From a checkpoint of a small image diffusion model.
Model: 7.3M parameters, 32-pixel images, arch uvit, norm layernorm, activation quick_gelu, moe top_k, num experts 4, patch size [2, 2], layers 14, width 192.
Training: nadamw at rate 0.0013, batches of 128.
Data: trained on photos of plants and fungi (iNaturalist), 90422 training examples, 9.9 epochs.
Rows from block 9 of a small image diffusion model, named by matrix and row number. Rows with one number within an expert belong to one neuron, the router's apart. Each number is 500 + 25 x the weight over its row's rms, rounded and kept within 0 to 999. All counts start at 0. Numbers have three digits each. After the name is the row's rms in percent of the matrix's.
Before each expert's rows are labels from the 100 images, of 14976 (inputs lightly noised), where the router gives the expert most weight on average: "colour at peak" is the nearest of a few named colours to the mean colour under the peak. Only what is clearly more common there than usual is listed. The data: photos of plants and fungi (iNaturalist).
# router: router (model.blocks.9.mlp.router.weight, 4x192), inputs 39-77
# up: expert up (model.blocks.9.mlp.up, 4x192x192), inputs 39-77
# down: expert down (model.blocks.9.mlp.down, 4x192x192, transposed), outputs 39-77

# expert 1
colour at peak: pink
router.1 106:462528499477481488497544446546507527508478532471511484481514503508518511469525501539513491458526517507496503486477499
up.0 128:493478516513469528526536496521511480476512493456537554475451521489534468516514497500498513467496508503500492521475466
down.0 124:508484500514496479420514538536486508515483514523555507477530513529510519516493522490448472436474511537503518481465514
up.1 109:508507515483503445484490439515519473554479522486511488516486494560488528456515571480509528489519489505477513492526455
down.1 110:522514502518501502487535486476535467488444526476530512476494454523471505523500481506500478466495524532503497524492529
up.2 079:483454467565473530495543519547485481476537505516505540509509497527484478535496511528457488529510464502480510467493506
down.2 084:496507471510474540522514473546452522481513492500447512497511526492486518521516512543504530541479451497494518504489550
up.3 091:498459536446488494508511493521555491512506491484561524477472496461506472530521494478510527481475491549504550507549508
down.3 094:505524502501458540500485515525530503505509492536505510459503522481495492500480506477520491523519471501561457473507498
up.4 079:454477483509453522536525507501526492508524488526514506553528524508533442549515486500493501507464510500520518477502533
down.4 081:491470453488480528531497469499541546479529497518484526496502479533496487529501523538493495529492511505475515475457464
up.5 092:508476513491506472509494471508470474516487512491542523502481523527541497529482449531505466480507527492493498484455481
down.5 101:514510500456449474530481496465498547510501480535515445508484497506513522499489442499471465475499532502490503506507547
up.6 072:491480491523531482518496541465500500493496473492574502471485500434494468495522483493504532474536526490529510523472502
down.6 078:533489494479523510491490522442514510497495489533510500463473538540492509518492471539484480500484475499535464513521482
up.7 097:514496510532500474528540519537490465536489484526535544514465529523498487495510519485456499513496518526477518510503499
down.7 096:522493500476528511460499506511488486538473544515552532443507478493457500508495522480474468498507530540507470529531482
up.8 098:495481489494511521480513538489499465506439484493509528488505526503483469534536512496478500513482460512482461468478553
down.8 099:501509552513508521520501521502484481509472516454509530500487511502490514521474481489525498469475495532487495516513535
up.9 079:492490504498530526481510494499457497532461517489525491539496503521535451482520514483495486504514501493484512481514517
down.9 080:523493522542521471562516478445503491486502521522504501490487486521461549496511474481521532482509520460489462539510489
up.10 110:487445505470477502528483519514500494505509505468517541494469515514509493507514499480504510535514487529538464516453487
down.10 107:477538470474479523521515507481492508538491536480533499480454530490536474535512524488516470489447477486465531510494489
up.11 088:500522490507485494479499506456538520511472494514487509468515482460471528501470474507471537505527495478483516479486504
down.11 091:496493471481485460549478469502507506499487505542448557509499523519489487526537515527501468511518447526461500505469490
up.12 133:513511503519445512512551473528518489480495481491501517489478518506519511495506530512514488462515506535496540530523479
down.12 130:498483499511506499405512491514491466517487485498532509519553482477466484492489503486463510436485532517484524462508496
up.13 099:483454553507496474501505517539504464465440496490500518534529522519524451522516513496485487491519471537505496511518514
down.13 108:508464502483468519513508509452480511523466529481492513520499492486547525479462488475540486496524487510497492524493509
up.14 067:515456496473495493505497481440494487470510509491507464518486467481497510508480481500487423487501500472507486501476487
down.14 080:506524470464529479551512512467522487521504507530520514525512533531493503513490500533563487552504488506506491499498463
up.15 101:468490547489486514472535469515497492544539510461503501512451537525501507473506496502473487477505528563501474506479501
down.15 099:487498518490496478541489485436502520487513489556523474483474497485509483453460472493470508483520493473488513487530506
up.16 103:504483544499465464475493555514523500499490494524480505519536556480471505533522539471495518553552452536496506493479512
down.16 112:512493485512522575523492500504488494494484536497494544513483520429508503481459494500512526523509508508487501485510485
up.17 068:481510526457492501512511502530507511485513510552524484494516537520475485483501479475471480493495528522546514490493494
down.17 080:537513504517531495538470509492519518459473493537499502480515515502514534508485513512458496500532513478551446495513463
up.18 113:490504520496426520494541450486502569493520511488491481532465546486517521483502515510490484460488506500505492493519469
down.18 106:529527493472505516456492465548518494490471503489481488489509505500490503483539528480477498434477529481472494517501506
up.19 133:503524497527447524514486487466511501523501480482519497473493511463449514508532494504511528549516435532530501481507512
down.19 123:509457486523446491512505478505480465488477505491528494475560476510468463517486481564459509512504499527505470489543493
up.20 102:482501539487522491510493481498508514498489515535486462520500500536480534480544476479445522525548497500498472495504494
down.20 109:536470516469503469514489531510526494454493511499483521487508484540506490453499459532430457510521510492509503540485515
up.21 075:497517472546501472540476505507492501456467486537489471487573528523497496523509483503500494508528503476507469471493520
down.21 089:523517546504518490540487477474511503482493509501509509524505462527462504483494488483461475513490515486493530485527456

# expert 0
colour at peak: white; pink
router.0 106:513494531525520470476531493506528512540535476523504499525518525504487501500442535460533491533483460474520496517526513
up.0 118:501512493538429520479480446521525494544501469517473515515501515487518545501490523491484493531511500547487518483490492
down.0 111:503521490505507493544489476442500517520548495498448474527512496486494489538510504501520496485494546486464463493513508
up.1 142:510513523558460485513530508515553490520494478478522511526506530477508504542494512484515527496497479469487483489504520
down.1 135:491491495470538495480480483515516498504465513489474508467511488480506477505528522491519473525526503475514515497474508
up.2 105:535562497446526505497456511477485484493508478486503472490547527530554523457505483485548489533522502504545467488503515
down.2 104:486491468475485523503475519522474509496521526500523494540523507502561537490516493544499538528531540561455524459462464
up.3 104:488493550526503524554529492499542483530475496463490504466504525513528506531483489524528493447528461559484458491515487
down.3 096:484492449548511485518508458465535506539477507529504486479501508447466516499492517508528484512483508483446488504485471
up.4 098:500527549491503488503523491527551532493469517473478452491517509551490520503520503473500479470578501461544503442504467
down.4 098:484513501526510492477535526473498486480531485520525495463501472516506463498510469469527486530467477452516461530474502
up.5 098:465459449497511472480521459508516506489522514539531517496508490503505506475480532496477541469474492506472508471499490
down.5 098:547498498529540510539489534483520536520500497463497554512463530509455528452503517504532513475455494550531455528497529
up.6 090:500508524529498527449497497523455508507504483466486508479470465497515519564520487481473498492505449548487474512506525
down.6 091:488530510527484505524550522542492502517475488454453490470540484506465485513470505503499480459476547523523503471539511
up.7 131:526506534492484478476505442513516491504466526488499486503501493525478481502505509507501475507532513459486518475529533
down.7 127:559480508521486469507551494475528515518487501536528513477537454524472477539528483501507484515497500472472506485492499
up.8 101:555463491527444479487498492535523456480536503518502460470510496515494487451504491508537465534510512489475531493503511
down.8 103:508543479467479470468513515474530482490498532528500471502515500509476487516531489477531502478521547487504492475513527
up.9 100:530481530524460504492483505522484467490504525468526505530476543493475498482482551514500474518530490471460504477518478
down.9 104:518490533487527488525481522489508513520490491449512494467500504519470522498556493499450481514511518436548485508533518
up.10 076:471502491500500496469485496477502499524543495503546504501480473475504497462497509481484508510479482490548508471478490
down.10 075:479488495512551476487495487510512479502483498435489520472476506494509544468490508513481508534518502507494503517509507
up.11 104:525476492522452497524500472516508486518524520472497488517546518498465527481492543485500511555535533493490497456513482
down.11 105:503526549468423511477469495531500490495488484519505485499564469545521477494498518479478516525512470497504496512533460
up.12 108:505563496488486514479486476503505472527512490460443513460500540516539526555488483480548470494493475540505479511504501
down.12 097:492458542494520493488501518482513477523469488487551508459524509468464521489476467506484516468501511503511459526494469
up.13 098:473505477501542469556503424496507459503479472525498480475475495509492508488520452493568497471495498490473523484512487
down.13 102:514479497510524559525438513470476507473538464526462501514508508519518529432508523511471529509487542508501520482507506
up.14 078:543502570506476498488524492528499509538509503500515534497493513514543486497495500521505463478508499496485495518466450
down.14 077:497525489477555489488548435507497469522472555480471471475482467540506498543519535501471514537445518504464528469481514
up.15 077:496494547450478534504492521481528510564549510488527475491474505471536495503457520443494507520509497462517497499475470
down.15 075:505499506504555516457506510486470493489502484470522527503509515501487503526498500497480460470475535485518501515498501
up.16 103:505470534521510519462514494545556444551487494486506500518472511498490510501515504479491519525541491521501477509489500
down.16 109:509492489494494554468508477497471498533492529440476492487443519464525524487509488482490539510487476521517507503513473
up.17 102:509474514476451522495518476513510525514476518443529488454522502444510494536577486503526520478533492508530518511527533
down.17 093:531505496532518530475499535508453518470509513509460489474521508489519467494515502507490526518510447525517469516497494
up.18 135:485504480479474564514479503517478506492515495427498517507514547459553506469540500486503532494513486516533461467518458
down.18 137:508529514491518468474498518496509546482476476542508500499555500455497455491478490494456509509514498468453516512513519
up.19 100:513510489473467509526501493483470517529500496486465550491519507511522480507497490520518478506503470546508473541503506
down.19 092:518498485549525508539474469514532536535477485529542516500465482485476498482516481514502500494486490525510502498494478
up.20 092:514505504466522506523485498517493494511498550531552542502479549544516511543537501548488477488481472536489469488490468
down.20 100:491497462501485515508504494486502507491507502505468477520449556453499507510452529497497488494471498509518482457503491
up.21 101:474501484456518501533466478493467505533513520541516464487514505544553536483492478489512499494480499472541511483522480
down.21 102:484517490487522433483491483512484524519522497533530476498521490553525486504514488500527505521491528488521495517490528

# expert 3
colour at peak: black
router.3 100:506457492492461503516499505530485514486497504527534570510505485527540495505518477500500536470524526477531485463481516
up.0 080:545481506503488536530490514474512467457511497477477505463529532491483479489501477542514495525444478482473491518508499
down.0 076:526474492480503458496489533526464480447475513504506475449488536512540483486471472509435479485542512480481480498491495
up.1 130:517536514490515497511494506491493501536484530475508484525500526562522492488490487495509519505497494518483461500499510
down.1 126:475488547506502477484532471493465499472484543515507447448517528482501492497481499517494485497517513446529497516509468
up.2 079:486518463466488541498434529525508534465516482477449527461515464482510532515541456511486497489480496451525485475535480
down.2 073:514494479478505524521520534493481511514521505522485509498496535520516493496527598500510508535510456484533489517476463
up.3 096:531520570511462552473483565487496475500467526480468513545507530552510466502514474497497537499485476496510445464501498
down.3 085:485467484452473503526505507530529472521473501495507495509546500508505504507503502513485472533534509535498513490493493
up.4 115:516479531528494487486508467488528512474491463492520484490511484515433480512504496508512490508550515477526518530518568
down.4 114:463523500523535516479502485504527483538548528489513485504487511509489511492462473477499555527462496516557499504544526
up.5 069:505480507473483489488478538514515502482460465517507488508498463498467552522500457483496462497467511484498507471466528
down.5 078:542486503503510474502492489512518504449494530487467501492520435500503507498466472470479471500516506502521483548482475
up.6 117:545497499512501504485492492547501464499452543493519544470454512467517545491464530519462545477511471511464504442481489
down.6 104:527503479491501541503519471550501489497434483433526509469466488461481497521478494460478530475537519532492530519477451
up.7 085:508487520456493504507464506499501509503484514462479531542474505518504505501528448506488478481492527473530449486522506
down.7 083:490495501438510478476465491504498528459544500476507482476502506482505509474480515501480508499502547465534505483495494
up.8 130:522499545519485490486500454508584472492484488460495492494528505467457480463522497505495472489537520479497513524516540
down.8 132:518480506483514507522493450488490515501512513478466468492440433464514502481480475479486537510495533496485503435514529
up.9 079:504496545500498504492488543489544482528438499488508536495504494527464483502514453448537506466522498496531530495526513
down.9 076:493499492484483478514462462475517508473509533474510509466484551523459524540514524525510470467506540524500503486475487
up.10 163:509483502531448432467528473528556493498512471496512488484507528525500482477523487506508498505540495476497525492495511
down.10 168:495487548529516512528513471493465498537492525463485471495461456482459507517482455465455484448480526529501499467531543
up.11 086:528459484506495520507491543520501488521549475474511498497472521520508479501462466516495493498437521489492489519473481
down.11 083:476476478479465510501524503486540506500492546485486476558529526468545491519486518494458497453515544503486488498490524
up.12 093:458498548501526484501481458510529508490466486469498507502490478455447485469507470528492514461511495539534529517513516
down.12 097:486503498512487509470487476479499459491504505519485473485521457482453487477497490468478519525502516495469477486550550
up.13 086:489476524537512521502513514577483481543484482506471503510502559486519527481505502527484484544501437535484510493533497
down.13 083:529502506542565442524464505488459487539466489491503505436490496521477504513469522491522518475492449498494464505485523
up.14 093:486492515517509472515537475487562480465495497491512444482526493444453474497512481488493515529514512506477520505526565
down.14 094:529489497506489501505520462509477484516479474517521501498492444468510467501483501499478515491505495518489506432487510
up.15 075:492506483501517562449523511488529465468528505461504557440502518451535518492500513496481521516489484499537499504519462
down.15 079:495552468528509540483525555469482450529501514581494503486496532485492501501519493510478460488545506492553511491490527
up.16 071:518472502500501503461520494532453496518454513517480496490481513483480550499510544519509528512501528514528518505505531
down.16 072:522487529533491540461512464471460467496504510513532493555476456509505543505471492498532518453503467549483483517487443
up.17 093:510492486526495513495506480478485499499521482498515474482487484480463531471457514465505530497515526456548476494536501
down.17 090:485529469507489514483512521559508513455469478488511500517500530477527501495488504488493507498504487536486535525473477
up.18 073:487492506535464523527532480497495490459496491506503523525491527475541508502501523487517515459541447475539499467491466
down.18 076:512498515515511539496539475499511503466485494485506489494481515479480516465502514525475544459501477503522500517464497
up.19 118:476442506494498466516516506489530488510493526503526459478548523496483488475488522494517471489520500475519515482578555
down.19 103:467505484477503458499512486505538446517476474507562511467497521500489494506511538507534477499494523518489514468525495
up.20 081:500529539493489545491499511480445489500494524465495521501483464528540532519508455475548521514498532452533478505505525
down.20 086:509526523500481499524526499507475510467454462531514496532465604534512538482504495523446464487491533513501517500467492
up.21 116:496520542523472534462515497489511463520512473521514500486516522492504512512485472500520489500528470534540494473508520
down.21 113:489519512531493526457494487524453482495527476516486538488529500508502482480508476475497563523511444470490518507515476