Weights of a small image diffusion model.
Model: moe top_k, layers 14.
Training: nadamw at rate 0.0013, 7000 steps, batches of 128.
Data: trained on photos of plants and fungi (iNaturalist), 90422 training examples, 9.9 epochs.
Rows from block 8 of a small image diffusion model, named by matrix and row number. Rows with one number belong to one neuron. Each number is 200 + 40 x the weight over its row's rms, rounded and kept within 0 to 999. All counts start at 0.
After each neuron's rows are labels from the 100 images, of 14976 (inputs lightly noised), where the neuron reaches its highest value: "colour at peak" is the nearest of a few named colours to the mean colour under the peak. Only what is clearly more common there than usual is listed. The data: photos of plants and fungi (iNaturalist).
# fc1: MLP up (model.blocks.8.mlp.fc1.weight, 1152x192), inputs 96-191
# fc2: MLP down (model.blocks.8.mlp.fc2.weight, 192x1152, transposed), outputs 96-191

fc1.641,163,134,170,45,184,229,259,195,159,180,147,204,249,166,222,208,136,205,123,133,243,206,164,132,215,295,222,206,227,169,225,205,171,143,210,218,148,178,210,211,174,157,188,221,145,175,204,210,245,173,221,267,197,134,220,163,287,199,238,155,147,213,175,252,219,240,197,152,193,129,214,235,200,187,206,179,157,150,218,212,217,161,195,198,243,179,206,204,226,222,163,244,162,220,207,303
fc2.641,189,258,129,150,203,258,148,191,182,226,104,139,213,221,202,186,223,158,199,207,133,168,260,247,155,142,227,212,199,161,202,174,173,258,253,178,222,223,223,258,170,179,123,164,243,236,207,171,185,215,219,191,170,242,152,192,192,188,205,320,236,195,178,229,179,211,184,196,151,183,222,194,250,190,256,160,253,219,175,216,223,238,212,152,222,240,230,207,190,165,231,161,242,223,142,187
colour at peak: brown

fc1.712,149,170,242,198,174,187,236,204,227,202,190,137,237,200,236,281,155,274,249,193,149,275,204,162,150,184,186,191,201,165,257,259,229,246,211,156,241,218,200,178,133,233,216,242,183,189,225,274,241,160,173,150,154,245,227,182,183,245,184,234,226,235,162,200,193,125,227,215,225,163,226,197,231,235,220,165,130,225,267,180,159,197,245,198,185,124,296,230,128,142,171,270,156,237,200,230
fc2.712,217,202,241,178,192,236,200,178,233,175,176,277,128,241,138,211,244,208,224,202,186,197,210,235,171,149,180,175,246,229,191,183,227,290,168,223,219,235,145,230,180,178,190,161,214,210,128,213,197,187,232,154,186,203,249,187,219,218,227,225,195,240,183,249,200,152,188,245,231,132,159,205,274,153,197,159,199,201,231,228,205,245,193,260,262,215,200,263,211,113,164,162,253,164,136,248
colour at peak: green

fc1.268,183,166,312,149,160,189,269,248,228,223,177,142,153,179,223,166,287,227,227,162,230,279,216,229,256,184,235,257,186,194,278,220,196,170,235,253,209,212,180,178,259,210,229,258,176,262,147,195,174,269,151,172,167,201,341,211,177,225,168,191,148,189,200,225,214,242,164,140,148,179,195,209,214,181,197,210,266,188,164,282,239,242,196,225,197,219,162,291,197,183,240,195,200,174,183,242
fc2.268,201,277,269,229,222,288,186,170,229,165,128,195,238,263,228,194,181,173,202,171,168,257,287,163,128,158,258,136,185,202,207,151,236,253,159,213,135,232,245,185,253,153,142,240,158,231,226,182,214,123,166,189,165,266,230,228,180,197,218,271,213,207,169,257,225,196,149,228,181,172,177,212,186,196,216,176,239,161,119,241,216,143,178,292,197,284,263,226,156,121,162,191,221,231,197,133
colour at peak: green; black

fc1.392,236,251,212,158,142,131,269,171,213,222,260,185,63,215,178,170,271,189,208,186,121,277,183,153,198,200,232,227,211,234,232,117,138,148,139,201,193,233,188,172,184,190,235,227,152,226,156,188,226,149,128,180,178,121,236,151,187,197,197,183,169,188,182,220,189,257,209,157,109,219,171,248,174,187,244,209,234,200,203,208,227,202,181,277,265,201,213,225,139,135,248,254,220,156,274,249
fc2.392,203,185,210,133,123,259,83,174,209,191,113,151,263,191,201,232,157,147,206,132,199,172,231,201,189,231,193,228,181,194,256,256,224,164,198,184,198,160,177,222,221,238,143,213,193,256,188,128,276,213,175,183,168,228,192,215,191,126,164,243,243,164,200,211,277,198,190,209,225,208,285,152,225,221,212,188,232,206,162,212,214,192,212,209,207,233,229,300,187,106,203,187,197,189,193,192
colour at peak: black

fc1.294,196,186,221,251,163,99,196,195,172,220,196,245,233,166,192,169,176,178,229,222,163,206,277,233,226,245,235,237,205,198,204,124,235,219,144,163,205,81,169,177,230,125,155,163,166,169,139,223,169,251,277,241,148,269,203,218,180,179,187,308,139,144,170,184,222,148,196,196,218,198,177,207,291,204,259,206,196,178,241,178,204,190,222,202,236,203,182,247,209,228,215,204,210,185,219,190
fc2.294,119,233,143,213,152,221,239,180,179,155,221,182,218,314,127,146,208,154,179,150,183,161,167,172,168,176,230,253,204,172,191,280,165,187,222,130,159,185,219,223,182,211,237,173,246,162,216,192,195,237,238,187,169,236,156,179,206,227,234,232,186,214,262,179,225,182,220,267,204,192,165,208,169,127,297,224,172,201,167,204,136,193,169,156,170,159,165,170,308,244,230,196,250,159,214,199
colour at peak: cyan; black

fc1.256,212,186,186,191,271,147,159,193,146,213,171,176,217,155,226,213,165,243,253,134,166,237,148,171,152,202,164,237,209,201,183,142,225,190,251,226,212,216,272,220,183,207,166,234,185,186,175,254,201,226,211,227,240,182,198,237,181,232,258,198,246,79,118,230,188,155,213,134,191,144,253,219,282,221,253,185,157,205,258,173,177,206,202,190,161,143,177,259,189,245,196,160,86,169,274,221
fc2.256,252,185,223,137,226,179,185,222,216,186,187,226,219,199,187,204,196,127,234,200,130,217,169,197,136,160,234,198,212,207,177,207,139,198,191,238,171,189,226,286,156,251,196,168,246,198,160,255,217,244,197,200,205,260,208,211,129,254,182,196,227,253,197,181,202,153,200,235,273,153,190,200,279,247,232,101,269,220,197,182,119,228,180,173,208,242,205,168,206,100,217,129,231,155,146,173
colour at peak: green

fc1.571,161,195,217,207,199,181,243,163,130,242,206,126,210,174,252,137,155,179,193,223,132,206,225,242,197,163,229,93,234,193,218,241,241,232,172,228,185,226,138,174,232,224,267,187,193,187,215,262,176,230,220,257,233,187,211,199,215,234,245,203,196,96,147,176,191,208,231,164,144,162,198,182,187,168,228,253,295,230,216,149,138,210,176,219,172,139,256,177,197,145,287,194,138,162,199,240
fc2.571,130,249,219,241,294,185,133,218,177,234,103,222,168,104,228,225,246,136,201,204,308,271,235,203,195,183,208,200,194,230,187,143,301,142,176,205,246,220,235,189,122,202,188,198,170,221,136,223,212,181,183,219,221,212,231,288,160,119,213,275,221,266,183,185,241,93,217,170,259,221,165,207,215,210,200,205,193,145,239,229,229,206,233,156,108,168,214,208,203,232,159,253,174,177,193,150
colour at peak: green

fc1.677,227,126,203,185,201,178,186,232,197,240,219,121,162,205,194,186,150,110,173,235,176,194,214,221,266,214,141,146,144,209,200,268,114,176,238,181,210,156,176,132,206,206,211,258,166,240,235,244,245,214,185,224,198,218,195,203,242,249,182,226,167,294,245,165,227,259,210,196,183,191,230,158,249,238,182,190,157,163,207,153,212,251,216,207,190,213,275,138,189,197,259,176,184,130,176,219
fc2.677,230,274,200,179,201,247,59,220,198,272,219,209,245,174,149,223,227,206,168,234,219,152,200,166,144,243,283,234,230,181,202,216,193,175,184,210,185,178,170,200,247,241,202,174,249,121,223,236,193,166,177,252,215,325,160,266,167,196,171,227,225,219,222,152,204,211,226,219,195,166,200,188,265,199,130,116,216,218,164,202,192,158,212,259,158,238,242,210,258,162,167,180,235,200,173,218
colour at peak: brown

fc1.102,150,212,233,177,285,288,159,151,155,197,184,152,221,183,217,164,189,173,216,181,198,204,151,169,196,178,209,286,178,218,205,150,189,204,191,131,246,182,249,141,251,118,260,122,148,199,169,260,218,248,152,312,186,183,260,196,209,163,224,227,171,147,246,202,154,156,236,178,209,206,125,189,236,185,215,162,229,229,136,185,159,189,209,228,271,130,211,196,214,175,268,252,226,208,188,234
fc2.102,192,118,228,157,115,188,166,204,197,174,144,217,194,186,255,190,207,172,158,176,160,131,235,131,193,206,188,205,194,187,229,125,213,298,179,215,207,309,287,214,221,211,202,211,222,274,194,163,275,187,226,205,165,183,185,164,200,166,235,277,248,143,179,188,157,116,198,235,159,230,233,261,259,222,211,234,196,188,140,156,234,182,201,200,150,233,179,203,177,185,211,195,270,218,226,176
colour at peak: cyan

fc1.403,123,210,235,137,254,186,211,232,102,219,204,183,207,207,233,168,190,235,223,283,154,239,116,162,280,230,214,183,193,192,193,206,176,180,119,134,244,257,270,250,231,185,238,221,136,166,213,242,239,224,228,213,232,228,205,221,135,210,213,230,167,171,178,159,199,213,238,169,219,235,191,215,273,261,156,252,228,215,149,183,211,182,177,298,156,192,199,229,251,157,232,215,242,133,160,197
fc2.403,175,143,216,142,166,165,189,204,164,157,202,163,135,131,210,253,191,194,257,179,158,180,210,179,196,258,155,175,183,249,146,253,236,259,182,261,209,209,166,156,196,166,180,209,186,208,182,241,306,180,249,201,158,80,241,209,277,201,229,189,210,155,199,180,205,271,202,130,167,207,259,231,191,211,191,200,199,170,227,168,320,263,153,247,102,239,210,217,199,268,243,256,143,180,198,225
colour at peak: black

fc1.678,279,249,262,110,239,170,179,145,223,169,196,136,157,198,174,209,191,241,154,184,134,168,212,217,198,241,205,227,252,205,247,176,210,244,211,206,213,239,209,243,296,240,247,200,189,161,197,219,202,263,147,211,231,267,187,217,145,106,275,116,228,177,221,221,195,168,227,222,129,162,230,213,191,249,233,176,235,247,159,232,189,229,162,196,266,203,218,200,228,113,197,234,175,220,168,174
fc2.678,216,161,212,212,240,142,256,216,241,181,223,195,136,207,148,235,231,200,174,256,194,250,194,121,180,164,254,167,167,203,138,211,196,139,187,243,192,196,193,210,180,219,208,164,176,220,216,175,197,111,208,240,235,209,202,288,206,253,209,194,181,196,202,259,184,171,116,195,176,238,133,275,221,205,205,193,153,221,217,259,182,186,193,251,205,194,207,194,154,230,83,198,234,149,123,231
colour at peak: cyan

fc1.580,201,182,267,217,177,207,195,250,199,215,273,160,222,172,141,180,186,218,206,172,197,217,232,209,193,280,202,203,222,182,174,184,243,200,252,216,130,210,124,137,199,233,185,186,188,232,192,169,278,149,195,241,152,190,252,284,119,94,157,202,182,156,244,218,205,135,220,101,195,234,202,251,211,190,223,231,300,179,154,241,244,189,206,172,203,188,158,238,260,254,122,168,151,140,205,243
fc2.580,266,238,188,257,251,214,175,221,112,194,210,187,216,265,161,174,211,216,271,218,165,231,196,210,241,186,235,172,134,180,216,192,164,214,157,281,214,158,143,227,176,171,175,232,139,151,227,209,143,187,216,224,242,195,179,221,164,172,206,198,245,290,212,192,226,207,240,243,174,184,163,253,245,172,199,219,288,254,312,197,144,207,128,175,180,195,167,210,151,254,203,195,170,195,225,182
colour at peak: cyan; blue

fc1.338,132,243,204,214,224,197,202,227,276,191,187,219,194,204,216,164,231,135,220,172,217,261,255,202,183,134,155,257,240,280,160,176,200,204,184,183,262,197,216,137,251,226,241,196,212,189,222,186,110,133,126,191,267,203,241,254,159,228,104,194,153,176,195,183,174,203,244,204,195,235,192,221,177,194,281,192,208,225,141,282,174,137,187,199,290,153,181,173,210,161,145,233,206,207,244,173
fc2.338,218,191,246,168,263,163,252,250,274,211,228,217,243,265,134,186,142,218,269,286,194,137,183,168,131,193,245,242,261,140,160,120,231,213,199,241,210,196,234,191,183,234,180,212,230,155,145,216,212,146,213,169,157,229,173,202,161,248,196,233,250,187,246,186,181,202,169,242,288,191,170,188,266,147,211,134,202,232,335,203,262,228,157,235,172,248,258,171,167,147,193,229,175,175,163,137
colour at peak: cyan; white

fc1.447,166,185,146,264,206,176,163,169,213,228,188,162,199,128,257,143,206,193,162,179,176,230,267,288,197,180,160,242,174,207,279,228,181,155,240,170,243,232,292,211,217,230,262,245,182,179,228,167,140,164,139,202,219,185,253,191,192,126,143,244,164,180,231,209,241,243,166,213,136,238,219,207,206,274,177,197,183,226,228,193,242,183,276,198,255,161,200,258,201,192,192,239,196,206,146,250
fc2.447,164,236,193,221,226,130,195,237,202,165,192,271,152,246,162,243,228,134,277,188,189,144,128,174,206,155,241,151,189,236,197,170,249,199,175,188,193,266,217,198,217,182,164,227,136,156,265,221,247,214,244,221,200,243,151,220,155,157,236,200,229,184,194,182,165,191,166,154,188,189,159,230,222,87,159,227,244,175,133,233,181,165,159,245,252,176,215,193,164,205,242,164,243,251,348,196
colour at peak: green

fc1.513,192,226,227,176,198,89,235,208,178,212,217,140,206,265,184,176,239,179,102,177,202,189,196,165,187,254,291,143,190,237,165,153,241,211,187,188,225,164,264,153,171,242,167,151,194,183,173,184,170,203,171,158,234,168,168,167,213,186,242,232,212,236,186,263,186,193,174,130,188,201,187,191,232,176,295,291,208,192,223,306,169,182,172,150,218,193,148,160,198,223,198,159,277,183,175,162
fc2.513,177,169,176,160,269,131,239,164,231,263,274,188,198,199,150,151,214,222,150,261,242,168,277,227,193,233,185,210,250,147,160,235,220,140,194,186,152,119,199,198,197,190,261,168,217,203,267,181,200,224,171,195,275,181,223,209,250,176,212,146,253,230,291,162,205,182,279,297,177,216,196,138,172,211,165,202,180,182,246,152,168,214,207,246,279,212,177,218,226,154,219,208,227,192,198,260
colour at peak: cyan